From a checkpoint of a small image classifier: depths [5, 5, 5].
Rows from block 11 of a small image classifier, named by matrix and row number. Rows with one number belong to one channel. Each number is 128 + 24 x the weight over its row's rms, rounded and kept within 0 to 255. All counts start at 0. Numbers have three digits each.
Before each channel's rows are labels from the 100 images, of 14976, where the channel reaches its highest value: "peak on" is the class under the peak; "colour at peak" is the nearest of a few named colours to the mean colour under the peak. Only what is clearly more common there than usual is listed. The data: Sentinel-2 satellite tiles (TerraMesh).
# convs1: grouped (4 groups) 3x3 conv (model.blocks.11.convs.1.weight, 288x72x3x3, each kernel summed), inputs within the group 0-71
# convs2: expand pointwise conv (model.blocks.11.convs.2.weight, 576x288x1x1, transposed), outputs 0-63

peak on: rangeland
colour at peak: brown
convs1.226:152119106138119111120120108215146133135123106134129120145125144108122128154110115185105167133120130116128162134142168124119099112184116114140117091102073111092154101098161108123133109137153116097114148094109143121115
convs2.226:111092109131107128129156128129065143159102139120116164136114087126138122107125137117123128148107151142119104105128142139119146110082173139142128103120112105127127142101154166163074086099140124

peak on: crops; water
colour at peak: black
convs1.278:113165123111118140165126132133120133190102140134083109178113162095141136126126166111163096111135141168157156085174079138148113137145116130134147143153165116134115123155178133119118141148142148157132095148145134125122
convs2.278:148160096148150146189099126120148140064149151134129052113166158140153144121126142134121147094119115160136099090181123102132127062115135150136137166111138147126146109102140149119130168138096127

peak on: snow or ice; clouds
colour at peak: white
convs1.126:144161123129105146110155109129110114139089135103108142155121147139124136155126140189202142147134164172107082137127100135124153145116130171123155120152114158092124183108145114105140134151106141144111118135110154091130
convs2.126:088121141131105096099130130097104100132095117108135136115151082084110089130144127120099124061106083097130126175108127121067172121117161159170119167140129128173182105138157159135136128136135122

peak on: clouds; bare ground
colour at peak: pink
convs1.83:122085150096113124126143110129143157117149128152138107154112109090139101114199181142180127081094120101141137107084144123127123141107131128092139120131096101137106115134166145104119132112130164139122079152135140103108
convs2.83:121098093101144130122124095150124100179122144112121092125125112111129122145163151126129077119139136141126113122142110112113108099119140115106145139129132128121145083114113110089136135081145140

peak on: rangeland
colour at peak: brown
convs1.153:109099109120136120069152155184142108140146139115100130127091137120137109099137120139119101141089152173121127175096124133084136093119119138124148109196106135133118172123126126129147125112114123180115139143174138113119
convs2.153:148141136121101108116139142151169146117133126120176144109133113103122157141109137099151169120127141145148132129098119113198135126120162173133140120113137132135104140153088171098154135131088102

peak on: water; snow or ice
colour at peak: white
convs1.216:133160099158103146129143108118104132119149135076127120123123139091134130141125145160161122149131100086112143121089104095145094129126177168162104140115099175077171125090121116164139106161155134131124147097141134122113
convs2.216:130142104106146147109110144136182110152139129144125102173113106098133068091125126131123111158096147112101118133180093143129161112044116122111113125155090149133132142116124112102112132114192112

peak on: snow or ice
colour at peak: white
convs1.218:110119132116111133151143109132141158171153132146125140122137160153108142188143149104097115119133059104193137143126130132116143173120104139158144144171154070111151144128119133142149111167111168140129156124130111128125
convs2.218:187128130109136133086099146110113107140157113118125095097152125101156117114133093092182128141165094144118211149083092160188181105081145130137103137127137172147116120139150079212141146125133133

peak on: trees
colour at peak: black
convs1.184:088140145149125132208148123133095123127141121112136135103138135140124109158118160106148191099120080109115166160092115138114094125155133119143157082164132152173126150148134123116123126122107115139133129173139112101136
convs2.184:157125088150139131097127124143129110155114131108085130128163138118123151126119149151158127176088118135135139126139162110116106130089161114104111100112104116134111108139170121114121147121141127

peak on: rangeland; bare ground
colour at peak: orange
convs1.150:093071145096156104164103128164113116149147161111141123098080143074087135133103089130136110130149130150125113103115125115130115114076100125114117113143108120081132129168102129113093138121131129092107142086121143145114
convs2.150:141101170133142097185139133109101148100121145158107133141123126097123092144109166154152121111116176132160128134130136090138114099154120125131145097125106113112150110130128084131153151108095165

peak on: trees
colour at peak: black
convs1.138:111122120129121125152130131147133136140131119135106152097123092101117085117186151162124126164102125143152123168085123117138090138116138122171106081091148103090122117114129084131158153107123121176124085128149118095088
convs2.138:161062162109109134139119130100127122169149126118107160099163172108110114084159084113144131155104140110139107138142150133116137141119155098121160120121106129136133120127161126122126149144136131

peak on: trees; clouds
colour at peak: black
convs1.167:130123121162157151178096125134109111125151127107145135127162158099127162107174150173112146128127130075120122135082140106125150126165116122127089200136123156124130136153118126107126114142104065160134149144139147133124
convs2.167:150105174162195088122123104117138128095111117104135133103143092137120108124158150095126157139117143157102127138136074176137137129121144165104120141123126088126104169128160134090073104116146144

peak on: water
colour at peak: black
convs1.276:116112126107129123169118110146140142175141197090139134098117162147120157124125136119119109122128101100127089155154109139127120169122078124139127125095123106146155180102129105135102172163150150168152142156114134101134
convs2.276:080145139104109119124136134130151122124120085098139127137082126142122099139120147102171114125155164142099155152106101136157178104141143091129153168120068110114139108140135128116112119125137137

peak on: snow or ice
colour at peak: white; pink
convs1.154:150125131111164130147121104125121164104124136135124131142134107150111112155110140140140087189095110143121125124159133116111145122098111138131104128125098174151106116143161129184096162116170141089106176130112069158109
convs2.154:104123131093130076167165142099099079139169122110143126133085122108153093115162161108151168109071127106147134138133100195115125145137118125166090099155112120117139100152120140109112112111110132

peak on: water
colour at peak: black
convs1.230:090163142123116110189112109127136116170092102095097102123164134121116166088149150132117099152141134150137118182183130128125099111106165109098129127116121141142156107102142112140105136171178131128139117126148141125110
convs2.230:103122171118132118136077091142113090102147120136119091081181129093116083129172133120100135159151144152120136097141142149143135110083152134148100176162110145085117175126145126120138144114152134

peak on: snow or ice
colour at peak: white; pink
convs1.199:141149144107155135153159133140118135113120115107154115163144125155119100146114111150179130184106079131118130111174119154121121120113104135182120116142114163141146126146179149124118155132178125136146150123100092187133
convs2.199:171171123131130106129107094110168084118133134145075141140179108117108092129123122113159153128122091143109111093113104112159122147154144108167115113155084157125088130115109133177127132164120165

peak on: crops
colour at peak: black
convs1.101:119102140117099122085099113187132141109136110145137104141153153123100075099157142072146139167102097109128115093120117121128116097140126117105118116113087074134101115138119095099106140110123118133124144107155088138093
convs2.101:108158116129174129155167098122162161101117143119107149123142139112135122140117152135133102083135114135128109133110172157136107131095121138151109112097103161114167121150100083140160125140107154

peak on: water
colour at peak: black
convs1.46:086192133132142102158173103127125165105129125133094138133160145144119126117153129103137135121152104148117098118126132165147106142165146135137067174132133149112112110121168119131108095133152129138093079097165118131102
convs2.46:120121153122125122102149115130135130101163105128093169127179160119126121119170129131107131102155125132126135145149127100123097117136099158150120082102129129113138123139131147132130125152154148

peak on: snow or ice
colour at peak: white
convs1.255:145080079174122104097097129130087150112140119121106117076103131118119109119148101079133102141087088075111113147130149137137091126147139093112120107104155135118138151124137125120137099121139136077091109115106123127142
convs2.255:125114143127153154152101139148104112122119112138134144117133107144128136120107121138116129147127102135110135153115166075109102152092097101073097120111102139139133090115091146115124101133118083

peak on: water
colour at peak: black
convs1.173:166131172159118092130081123106113149135138118120136155126188141127159144129124124117098133135152108146157113142184104094105117156146173135114139122118138105125178111089138101149132112140096133115138106158129110091177
convs2.173:107121125100129142142135111103123142109102099134160134104124143127120121141121154113106143101200111142131128130155166102161091088160089111102123142109086103157143123081150144147144127104096136

peak on: trees
colour at peak: black
convs1.214:117094119120063101078169136132104124105136115112102107101099128121120121116109112148165171133107120133100120128090111120096110157141110111118142095143125133091123140114122178117086113137143138193116103130161127157109
convs2.214:137171124113131118087126139128146123167122115123140108123120123166136153147108115103113115167104125132071119147167119173135128132111155139134144114138145132114136112132141114118098130110126152

peak on: crops; water
colour at peak: black
convs1.121:122135098118140123115113138116107125101133154163142138145111175163096130128105128148107189123156153108123130085176117111112120105114127123142105173125118083164154125115109114168108097103122103146092140148076140095151
convs2.121:135124125146110155155148127151157152126148068151110097094196128137120090103143146107127135155138141126128148157135079153124110125132152146093099120083118122124121126117108111143135139112093132

peak on: snow or ice
colour at peak: grey
convs1.203:148100147147147131107109135125145089118088146121110097104109117111105138113121154147119118150154116190106127105086116107104106133110090130109075125116056130141127140115103143135164092138166140085098115119112132129098
convs2.203:130157105117137134130100128140155099153151167146110139118140116150144151129141139132101125158109150134130131066134146083104129097156110118122158123155150106131115140122109153151175135119162151

peak on: water; clouds
colour at peak: black
convs1.265:122192112122131091135128130113121129180096111139111101142143153110137139123133139104131098109124141157113182106181095095139099132118138105131143159157127117110096150189138117146127164177160122131118116123161153144116
convs2.265:114139128131131126133127183117115133104146138101121117098104106162128156142157118098107098100135099129119114109148105081129136112110124151136137104164142161115142115146130170119123116181192088