config = dict(
    train_examples=145000,
    horizontal_flip=True,
    kernel_size=3,
    loss='binary_cross_entropy',
    init='torch_default',
    optimizer='soap',
    beta1=0.95,
    shampoo_beta=0.95,
    eps=1e-08,
    adamw_lr_other_params=0.0027,
    grad_clip=3.0,
    steps=5300,
    batch_size=128,
    epochs=4.7,
)
Rows from block 11 of a small image classifier, named by matrix and row number. Rows with one number belong to one channel. Each number is 128 + 32 x the weight over its row's rms, rounded and kept within 0 to 255. All counts start at 0. Numbers have three digits each.
After each channel's rows are labels from the 100 images, of 14976, where the channel reaches its highest value: "lies over" is the class under the peak. Only what is clearly more common there than usual is listed. The data: Sentinel-2 satellite tiles (TerraMesh). In brackets: how many of the 100.
# convs1: grouped (4 groups) 3x3 conv (model.blocks.11.convs.1.weight, 288x72x3x3, each kernel summed), inputs within the group 0-71
# convs2: expand pointwise conv (model.blocks.11.convs.2.weight, 576x288x1x1, transposed), outputs 0-63

convs1.85:101092160110143120117140173066174150166058094178120137116169118143127155109136085084147156096131147098148155042087110120144085165122056108114117148140105102118154147171097199147158129117181155131149098152161096103140
convs2.85:120139144126158142137123109200162100161133111113148101102129117097080093094137151139134149154136116084109102110102112145119142136115100095107045106080105176147174112098113102133132129137109170
lies over: built area (43)

convs1.70:096124158123134113140080107173107151101140075122101140090119173140163161148080104137151148134113116136158113088135132089074146105096191112103139104123144180118068127107094096123213102133134171097064109183163128192180
convs2.70:063182128103106124098085163111093082136083134103066116159072086111107120156190122082113191154146165118161064150114118144054120138137043097142094125101093110122076121104188136117169110123158125
lies over: snow or ice (81)

convs1.211:104104142107166137104098204148125130116138157108119102139118191153109119137100082164114124118120067217115162162111124099077036116085102092116105065103113110107106183055107149097117150110144135131099119120127100128125
convs2.211:127205129092106146114170115133180160129097145176151089160126142139151131160123154143134201130143139112120161086133140129144152198125146177137129168167157106121099041113134112111155125161141135
lies over: rangeland (49)

convs1.194:197164190125138120113119083084111232126114132161128198087144101127125077175136131116107130158129076089137084113159158128104114106114193153140150120128192166069168145149088129136123134137087126129170130135148125140154
convs2.194:135138133080111196133092175132122133083098154096118126094111129138084135123115133186134143139116106114202109168147154112106174100101144137110113139152141089183093104130102177105107123117184090
lies over: water (64)

convs1.136:131083121119164141155122104107157179133135149126140078170108108154171144114148181189185105095086102168187120173126150174143135114142121201131180138127155158123142097127133131150113038089094114107178183126106143158091
convs2.136:081154125144112139062147136093122157125110104073166150103128144145120120157138140098127103116104165118126124133052109128139144084180130152096095139139157123122093123137124063124113124083092159
lies over: bare ground (64)

convs1.177:162098142136101102217098104123110145118076124149104189102126096070054086138059127126096146167143135122166101090156150123091102095165142130113178120131150181151163116180120109136164119149100185136131179169115105140116
convs2.177:105140177060151173076142146093118128124134113171157124103155131110142080160182129121159131128088105133108171077158157095160095133115187143086059158111157153146091080107173077131151124089140073
lies over: snow or ice (42); water (34)

convs1.132:100224135163103150110131141174178099122123132129153166148079093053105142125078136128127120118151098091125073158079116153195071138130164143171121136096178125110109141139117167106091098144179110125166104130187148104103
convs2.132:172101131080192147168139149106101127118137123115096114093105130136172123112146145098158088175080096097165078158170163096144092133082069121155093139164135140126121125095122137155152095148151161
lies over: bare ground (31)

convs1.282:086081138128145173105080165073184156117077102086161153100126134130148070125104167115103149173118082090111146093105149153155177153148117148102113147106091181071058119147118079090093123119114150118140113119088105123196
convs2.282:108112136156193181112088081156121148154172097135141136080108147127140159120091072106146141097144133097177134095089123055088045152145112180166194166205090082120170109123114092111098152095093131
lies over: rangeland (50)

convs1.106:113151074129088070113105126109112069115118152123159102124187100161137219177062127111081100080162142072168106111075107159119095134154100087135157095111098182105116103109122143090091135116138094122131120075149102129116
convs2.106:151097128068089123133139125158178087091178088117159123146119124105109160166155155169093136175135065085130147097172071098152206125195198126115136070103143129119152140153093174079116096168097139
lies over: flooded vegetation (26)

convs1.2:145118127135165156111105128100145106144082075140151142171095106169186176144160149140125118158107109104164104060111142130158078132132137108132091133158091163184121101130134144099163093176117126094095129111255131134160
convs2.2:096167140173066125140128064109166168098101119136171078123118132134115129091089138116159135145122103070092104137140134173093129158082114136150104128144158105144157114103208225094130154074129110
lies over: crops (54)

convs1.120:105118146159159099059210147195149091090132119131099110095127129125124073107168122121073124204081101079133140088204106153124114101114105109111103203123150145126104090099085136120135127123076150135108123119124087137133
convs2.120:136080138134048112161149116087142145094153143115163171105132183186162100126111132141129107097134114131179101094105145145113159154112116107113074108133093116071166099119117156151120130137107146
lies over: crops (82)

convs1.30:137127113219164154093119099081065151144067101148134144147147124102101140151103177142166137068145189127152103115094166073093104112126084139138157136102086159166135137082141097085102099124125166128121118126127088207156
convs2.30:109128140117111058099125130135112119143197097075125092072027085168101161129156107120168102152143123120135124098133169158139160163099177094178048104123116119143132146118125109098158079124132124
lies over: snow or ice (87)

convs1.110:132170118132165081119109161081177124083131077151120114149123109110140201183088104097082119113169082062124130110136098134128072183138145164177137145117109118121096076146122172107099119088160111107178104116077117191131
convs2.110:172106118146181118132139124116126152175125143141122106149135139136115115104115139090130148088151107119156085119081238129166138162123165151124121079110110150104125110122174177151145100085176071
lies over: bare ground (34)

convs1.262:094092089088118122141120109141138053088113073089106134167140123144121065151122129143134090136132103139112135135131134071166088098138184117057143126158127110150163111113153136098120195043146094073086152105099185116099
convs2.262:154102159139075151112166158061109132109153152155130178110134139147172082073085118088150154132123128135120066145206156136076151166164141137176168149065205161126119112145150070139146131130128120
lies over: crops (76)

convs1.31:137154157113100136131157120164167118179178146107085121175094123144083155140119116079093161138127116107160110127139141173189136142151146168150126113159171121146207148187092085061147119088109168141074143077170146186141
convs2.31:149173125134086201107070173153107180143092143115136119073109093174118111153152110117124120146161163075152168106120126090145100170106071120098117144107117095116150195138138149069065096119162105
lies over: snow or ice (91)

convs1.28:120133144158138076114148119159070124101137140146143172117121168120129135163104175136073104115104166142144136129111167186168151140111147097082057106099090130181092053191097107083141107059186153118123106122114100173127
convs2.28:119091145127138221150099141099105130103123165134114115166126096166106164164119099125105154169183129095154114094141112110097168089130073130118157120090093152130115048137128137131119124137190148
lies over: snow or ice (96)

convs1.266:160198084122132136145108102165145091166102168072125134178129120132121164141107111146140117122102158140124125084151106102088146148129109144129161166174193086187081120155181091121115219162136106127190108074135173117135
convs2.266:124118116105111131108118157092137145078137158120137085173088143131075138167115152149072146154155057176061112123163160102174107101135061139093100169152087133169077124102106143059133129135105109
lies over: water (56)

convs1.95:119116120133155120119095124153105096112124135144107122140162112113129064129174137157086065049136121072134098154076112161150069172100119131255153119165106145140119102104182099118122123117142145152112092088135123134120
convs2.95:148125101138233127166114123136095108114117165139139129139121154138137128128075123152151148000150178125151123143109144138127106086160147127137110128142190131137113114149167045086130146063164109
lies over: trees (72)

convs1.54:112127115100084166102187137097127141138090177153096119156124118071111163116126140172096070104171099120042127119085135125079108090119115142110170170104105056059173082082128133083131092121095120170125144121130112140116
convs2.54:154114103149127120121133107159167155078110143133165170128129157174138093103137105132178146107096053106141187183063184062141134111127127078137074092107131092139183137107102137144172163124111102
lies over: crops (42)

convs1.44:117103092110151092127072099086103115093118139126125099065079080121141113084107089131188065153145103125185107114131091091115145101127096093088140085138098093175122112087076094094160113090135119171198163118109109165154
convs2.44:168089084116130169111121118107121142107146176144144078122150142124133147118177186123116084095138101146087074206215185165100085090125120159169121145128144152118107125116069114077172168214141124
lies over: built area (40)

convs1.183:153118145130094095112129108107077154117083100140150160115144088081116118113132115106114174195188091110185112183139163078136071156161178116099184117154166157116182144076157097140107111102120147146180131178142164104165
convs2.183:113159087131139138120116160138139064081101189128093087062133221118135124175113134099070142114181110223128183119161135079120110081131142078140118182198146106133117092111101143070090144134107095
lies over: water (88)

convs1.156:149155126136130109137117215100109114095147182127120137152097225123131143122205116096107129133111129171152102146083111131158125114121129141118167116109127133186108186095117138113068098164134199173136162193176108110138
convs2.156:119141119059166139094132085202090115120094113158132153068137088117162122146115112119104114135044086125168112183160106154167103133117117171150095125146153167048114094154110156085135092123102123
lies over: trees (44)

convs1.254:196111152108079113099142118125202138099107093122105119099142137132153096192092138181143163163167142086116130153112070159113131113188121090154110141102123142017115111146178111125122067106140118120105101110129092142089
convs2.254:109079045138169067090125123141135143147096135151131074084082171065126117134106145090140114128093084130170065144064125058174128108157141174161193089092112170143121109077143189136075136159108144
lies over: rangeland (70)

convs1.69:123113099082101116111125150122102144110151186068143170113145110076162135107142094124135151124174133159161095166136120124170074119192117152167097101139136152117113163090199214122132139168085082103138107086154093108064
convs2.69:105156111102068088097139079122107084185134113122138113131090111103073075182157123121120097109178145165099096134085104067189186127105125165090165107103143146152076117106121107122125094201163157
lies over: water (74)

convs1.12:083148127138138158112142157148070134072120155130175136079140136086196133110138155222104070155125145121166148127157125132144122154141186129154147114126099113128070112072121164185149156149097123080195125161135101181126
convs2.12:163125141107120110110119131152102173125118214157105091140118105158148094092116148144135121115110113136057133125120123062109190191140034132080142098083123095121078131164101109103122167124133098
lies over: built area (71)

convs1.287:211138099115131183151121158188119215140126060119104185134144133130147101154106116116117075146151193123207156084120079110156112118102067142148140136101076112109153158091108129144103111112154130113132111108089133104131
convs2.287:154052123114215123128135115122162167137103124160098135129115122113073233100127112077129141085126189147121170164116106060121128108126136158124108104081178101129119073165116118079159120066137164
lies over: rangeland (49)

convs1.215:117118108134116153070174127072163116141120122137115161141147102150130147162129184078163094130069142029105138156177118192123141132119160134170162174103147116161109165197095156170175117145133128107094142104083102162104
convs2.215:143114102133141084098135109095170041114158143160147108095124148144137159183156129132064160084136112104114154138059092132141156101128131139073136096084082159126122104136135111075142140101117173
lies over: snow or ice (97)

convs1.147:133112168136178113132076107128153196136149111124122156126160117136115116147096111099116078058105164122174095119177127151096116121134193096116166146097182108081178094135134132127113146155062081083164131130150094071194
convs2.147:142159134104134191166170117100089128168141106131138107104098142140082143105131115117145117120154116095149130057128088145138131104142107167172120111128115115147112089106091127131141176096128128
lies over: water (99)

convs1.208:129082112124095130121140173056133172127117151136054120054120103165130118176089122110112135160105107163155119103137151096139143189150122104109111090118153135191148112091102090193101167144071164184123124170143171087140
convs2.208:156154078127098156115062092120089116148149106099084149113148117171102096139167157137132155111157051163126104130094114126091065161116090115120135103097154094189159137115118079201147106202177110
lies over: water (61)

convs1.40:113136141135112131113144212148129095158147108106162147137105165106136138128086202130143213105126187102157145156109175114127134129124172105094138105118131156124059107148096061126098080147187195123133165126126157146186
convs2.40:080108175094129043132093101173093155101129094068150123106122106104104157176130157119123167096126147129116084123163133203160139116072090131136106156152149112102060124143134111067085165127113134
lies over: snow or ice (97)

convs1.267:134139169159148076124170167108093145114177128161146137172164128107141164240121113135170107118135155117155092120121132107115159140110091152122193230142068080143142153133139121115129150108143142079115174142142151173128
convs2.267:141145126164106112122130104124113141105127098159110107189129107123134101089112108158130123103087132113129084182190106207170118109166161116155090146103147169181108107096116070125143096155124103
lies over: snow or ice (92)

convs1.7:133074141122120111100143075125159142108177105139118104141131094121075119112091165073166180162140152098186141213141107122098124133151107130097078121199161135059061159094116091121141187123142161103125130106099108124108
convs2.7:143110170153126136163160147071129179193147099131115104100166146083116086106201132150102122158127169138136158173107095067117134106158126105151047151079147119150111135105112105131116092145117102
lies over: bare ground (37)

convs1.23:127127112152126119172197111147148160129166057115100122098202129174138112108106118140095134109178121147130096094099142166179093114139097162096113083180187101124152140127175153136100128147114069125092147159083178086068
convs2.23:149136099106079147185126165146132162140144138097156146196124112120053220094102149156079110206156097155154093140159077117093158135162096137127139121144106125131145127106156152095131158142131093
lies over: crops (57)

convs1.49:140105075093141113153175129133113150158151050112139124147185103114195132103145098126143090078205126137087123079098131174171118067165136128099067125076132097116112113095173138122158151069139126117153130083119107163143
convs2.49:056140102157124117147111139117141136128122136150103173153168147128130076191148074154115166105111188128105110124153067143165137120089156123112138143151214153139106095113175080127132116137141138
lies over: crops (41)

convs1.151:135127170185073081102126122175109142084160087098168156153134131169136137121140137094120122111070172126179081172131136106211095115064153070143091143162118094108106098112099103113129093164113121096087140122120170118073
convs2.151:100149125161203159132128078117062144073169128150120101116099109050106164109120148126109140062125121126090148109130105133146108105080096149087057155103140117137147126169131127060108142078171122
lies over: crops (50)

convs1.139:129104146131094125130111118131182129101101110176139165158143119097137155153127146199206141104120193132158106140102142158202113173098106108157108116137101118122131169127152114114172141102183123148150133177173118013150
convs2.139:031120117152101103106153097156115159079109105192148073137055093142195023095138170150127150191121119091161144110177118099154099104120111095087148147125117049158093055149135168088082090152151092
lies over: clouds (87)

convs1.128:159102111107114110129118105126129161125120135156156113114151158105181084127044104182238116133119187185147107134098099135168207115124149107132139119128093140128142132114132159140089187157158131134098153174160079081135
convs2.128:200111134130130152086130146154147118124067060143168089116145117111151139134101112134045138170135126092117065150131137135120099081097100126104054117136099102115065076197106089135134121134110053
lies over: clouds (54)

convs1.284:194108110102080088139135125177135149136159135255099087107104109127154139115140112129107127110132086128129175133142140109086116143180095078155138134087171163121152129109103116124124123135099215124146135122107084089090
convs2.284:103137101115100154141149059136147170127128139133123117121121147121156083101175107134076112184149147144149148148104138154110110172146121125126096077109160085152082163071096113138100130134083070
lies over: rangeland (45); flooded vegetation (37)

convs1.82:146150095042087089153076180113112157118158157131127095150072129177132078134166172100157117129176135066131134130090114118128153113117173138093125130149138079137126113089147118113067131084076088149139141106095096188078
convs2.82:145152099122174140071077124123113150165111149165150105140098140196109077060120152079133147139097179131156164177143122185128148157131073209110119129129126145126134143077115086148128130132118100
lies over: bare ground (29)

convs1.108:112139118125160164073091129150090201148089084158169121116146119111137097086105083160203167098117129147125127188166134168149149115103086149102125166130127093175154133129123203180151114160168131142079181154117088131153
convs2.108:088087126131158150098093121110074129135114131103098156112138121162101148215133121120129121096125098104074167134181075142173089108161113079118112124079118062133082213104142148097119142099122155
lies over: bare ground (51)

convs1.141:089140077127084119193063131102172199142127093189132155132149121100045180149122166110129116145127111173114091132107117125161100129084120188172156120147126135135073128085085136121168157116104066108155150141122146153121
convs2.141:177109075093104137086151087115079090149081117128145121106127133145123155078135171128151072025109126104087147156119147138134087098164136099118226115116110119145098053111161156134074142139152139
lies over: rangeland (46); bare ground (39)

convs1.80:125122181115106129097121105159133134125216145134129136086146150038192128135144107116181126142109115222088127118093177121182118116141171171180129107102167116104137097142099137183133115134092146170103092127114150087123
convs2.80:136160148144081109188097149118102126132104090141119065116168144137146100055136095119067116204078174117102129100106100178219153144181158093109165142103126146135116090111123157118113102141145131
lies over: bare ground (58)

convs1.275:147105075105128087154107135135134154096192112151122178138116140114105146090121133189129116201207197136167133142138133104070145112092136098153093093104150115136172154149059119135098110127124168160115208122112126118077
convs2.275:156164089162125123222099178112166064117130107130115128122147143152155219109144075162134107065090120120172082139134134141182133101117142118163093143089139153120099129116161128107162138094053118
lies over: crops (72)

convs1.32:199106127089127140124116129097114102167102136110117158211108103070105126141140115123164200120105084117123144221133099118064118181146147103095111122128093093154137157060122071083122177118129115138119119104160104113149
convs2.32:138071111133135089155148116105113125173119150157185127133089119124158120115131131139101123120078096042138144196136126155081109207145143072111080162111113116090047147067101126085107125103126164
lies over: bare ground (45)

convs1.35:108095071151127090150152067101084132106148166098152154150163112121044122132165124090104121120112144152161147102146099167068171138172066117099128096122162105126099088098119164129052085097166103127118158101148123082083
convs2.35:144109149146112146091109170080153136127103137165118131041156116105127080158095156066126099118150085092143100129135125109152084140108124138133173109141084145124118107133136120103159083115154069
lies over: water (77)

convs1.261:124124138127101111135121114101131134124123125133067105126093188101110154111112101136088196076139083102119148102148132149146116149179065186121132118081146043093145136091121048147060099166121167150183119154143144106094
convs2.261:146122070125173153108124116078162128131089152170131112103131101100179077142100206132146098102127172143180115192135104230126062155089139158114115135158133129091104122100138106133095115140147122
lies over: water (67)

convs1.84:152140113134116081118118119105190113097088127110140094100145113120158158167100099137148093064122151100146117170118101160114120137093199062157063127172134098107121128124149098097138104085065159097194158213141119122095
convs2.84:114114161047117180098127098083157095096145154161137111151098198118191094145127162150157134098157140123137117048135097100167100075134167138117191103119139146147154154101126124157111140136110106
lies over: clouds (49)

convs1.8:145102123115119083122139116121172138144103126107106144170113144053104093097146091095167176132103141091178122104091125094110123188137106086106187069206125141174132137127158061123177122152106087094072113102144103170109
convs2.8:126140133128126151129145117155082083129100115075133111124134157185139151136098114080127178087111155104090087127125147118118066162090073150087099149119158179124080128139138164108108172093140150
lies over: trees (54)

convs1.217:173097099125157136159109151174097146092138132178154084077079137118113169107119102150102155089134144143089171134111177145072110164153046093184189143134079171137104119071111139100146110125100160068150130122133082118121
convs2.217:118115134137138137111148120146095175113115134131127144100076114170128136147141154107101096157162112121177188153086122144076135113153131091158130123089188092096064108159158110103091083134171106
lies over: rangeland (45)

convs1.71:186111159126166126142116118058120119170089147121135129190118095115180169097151123071129142139118108070155105139165119144102058110133089121171128132118104103143097189104154236115119111142119096122087109140179127085131
convs2.71:127171141162106135115134146095148180119159116106119137126135159116097092129116111142130109237104110123027183153064082098113153124100133140113133108116122067134192125129169169088167214138120157
lies over: rangeland (55)

convs1.20:132115119073092115168139169121165117119125128123164103115147104095124128085116115097133141150160098109109124222160100152183077159146151156162065090148144111101189114163105121186092214164134081088149124133104095128112
convs2.20:105149128126068140157125122132070110111114053128153099179140064137104135148155109111156098155172144102091176126087140104139077132157133096111081138109124129164154058149163198102104137157140061
lies over: water (46)

convs1.219:138133167123142128109174091178113148193102197141167134134126113155121125153104162135109129101085119120099169110150099109153114134125044132122188201093122111159131153076082062134114179143137123143179090124144201120116
convs2.219:117126139060149147102156091093155174096087094155153105112075164185130065093127126122120149151131119146141106141152095088139159157144173094134116119114094150086118161138108144092114120200087105
lies over: snow or ice (35)

convs1.111:143118100096087127208099110123165168121177091146168085098110071085171131118131167140166117148126116189104141144115114144159082140111149166165171114063127125065106140095090152094088108113127074109147076111149143096167
convs2.111:087162075139126157085135137076136140121115083122203151147153094155075071133124170133113136107171176117127145053142166160164131186078112144117144158103141071169094137140118121110151119089064108
lies over: bare ground (53)

convs1.252:077072091169150131232123120117152103178150129099082184120103180130167185139142155108116098103122063107144131151165148150129158110101094111107162142138141118144135124135148168136136180145152195206146133104146126110147
convs2.252:104177152181145111117186128101168147073080228089181151094175144081100168136101187135142119128164189200124090058197149104108172089098168121117116121085116099174098120165146127107146125111160125
lies over: water (53); snow or ice (41)

convs1.57:102096144142152160173106153111091073134110120134093148101121162095126165047150119140144116142078128112175141113131167135132118173126158082145093043132081103147084116158137037132098115137155094071106106115076148096101
convs2.57:154137112077115127122178084125145128091141107134104147131165123109104076080107075139142162137152125072117128120083099121145155166108118120157127125083078170147120153132090116091135144123175156
lies over: crops (50)

convs1.125:128104128113076129167088105090103145128135137104196104120094124138104120099107103183233146105152098139141150134093172177161149137144150181081100116137085083095123122124166112121165137100124180124144177179143171062121
convs2.125:111086145138156122122093085125089164116138112165126120168095101134106094122126087079129147164123044134108116119116173155093160115100076113124205165084133129147158119096155071118124090114170161
lies over: clouds (95)

convs1.114:121139139127161152119086142205109159074171101163104165130104103123158055095133126103117119074082083104127112188128128127096098101150050133142120095147138107159130113201132166152081121134091197133111122146140178150148
convs2.114:128159112170141112217117114119161119111158130085080113068125097171139121150174136123128103090117156105101101254085082134160133132156143091089090112146176123160109119109107151091138150119187139
lies over: crops (50)

convs1.37:137120148127163094075095051084181119124104203143120157109130087100101133113146129081176162133117143162141131128075106081119087148087124131151101129171119137142191135079097081092194111153148109124125147086075094097108
convs2.37:126130113126156105136103099094102155140099074123106108141165087191112129174156127114152057124121078185177084106120150175133079113099076124077085141135148192137138090140132182101113114167170139
lies over: rangeland (48)

convs1.268:112157200101127137120140130097105098137135108099095110144153120125123128099131142154124119089114093101142118081166091092190076057089127175076077087137063125144127095170195076154103125126148110137182157089144145071138
convs2.268:145128147148099089131108153077143153128133148120156069070173178055167141059100141129131161114179129085111160071143086157141134124131073150114150162136074113133102131134171052126130121149140112
lies over: water (50)

convs1.232:241143124136064136136117101171158111103145138180097063168100101111132140085088121151097077118078120098136126119148142093101083101127105112158093130123178174119127143087096082112120098116150077102092130091129108085097
convs2.232:115076171118074144117115074089090220083090148137085181154130108128134118145083129090102129150078096139088105076120151103173028122127126111134148166154186078098104109162099140119101136183189111
lies over: flooded vegetation (32)

convs1.25:094170095130081101142208108126116129118118140150079133109176121116111108128133085109120118132164134156105152159093048127114171169156129103129121084100145119052109032113168176137104100099159079142161136116088112091151
convs2.25:159107118119129099167129170125063114130125095124171135117166174201130176080093124122130131151107165146164135148129120140143152128147097142107137126103117151106170108119189203103119101137098144
lies over: crops (49)

convs1.81:148110105118124087181122141146134187166195151105177141080120130110102152136169214120160139065117123168139110108128157148147116116120078138113165069119128112099090101114127089081109178089124102131110043151103161102098
convs2.81:160172076133099222104139187127124149118141119120129107146137127118147126091119149183131135087115100078171152075115148128116161132137163144143153108172131134119112069148144148120107152115104123
lies over: rangeland (45); bare ground (42)

convs1.26:146099085093085089134135103125130109124124112114091136115105108111137086130118065102129145109111106119192065068162098144112153138130042106082109100166117180127138125126116083116149097185121068060144064139119093134082
convs2.26:102119147057167102110119091124126129083078173107148111114094137099118162122167113100101149076099154117202141150128196116120113148147059171115171093083116110123098126077175165140130125109130193
lies over: rangeland (53)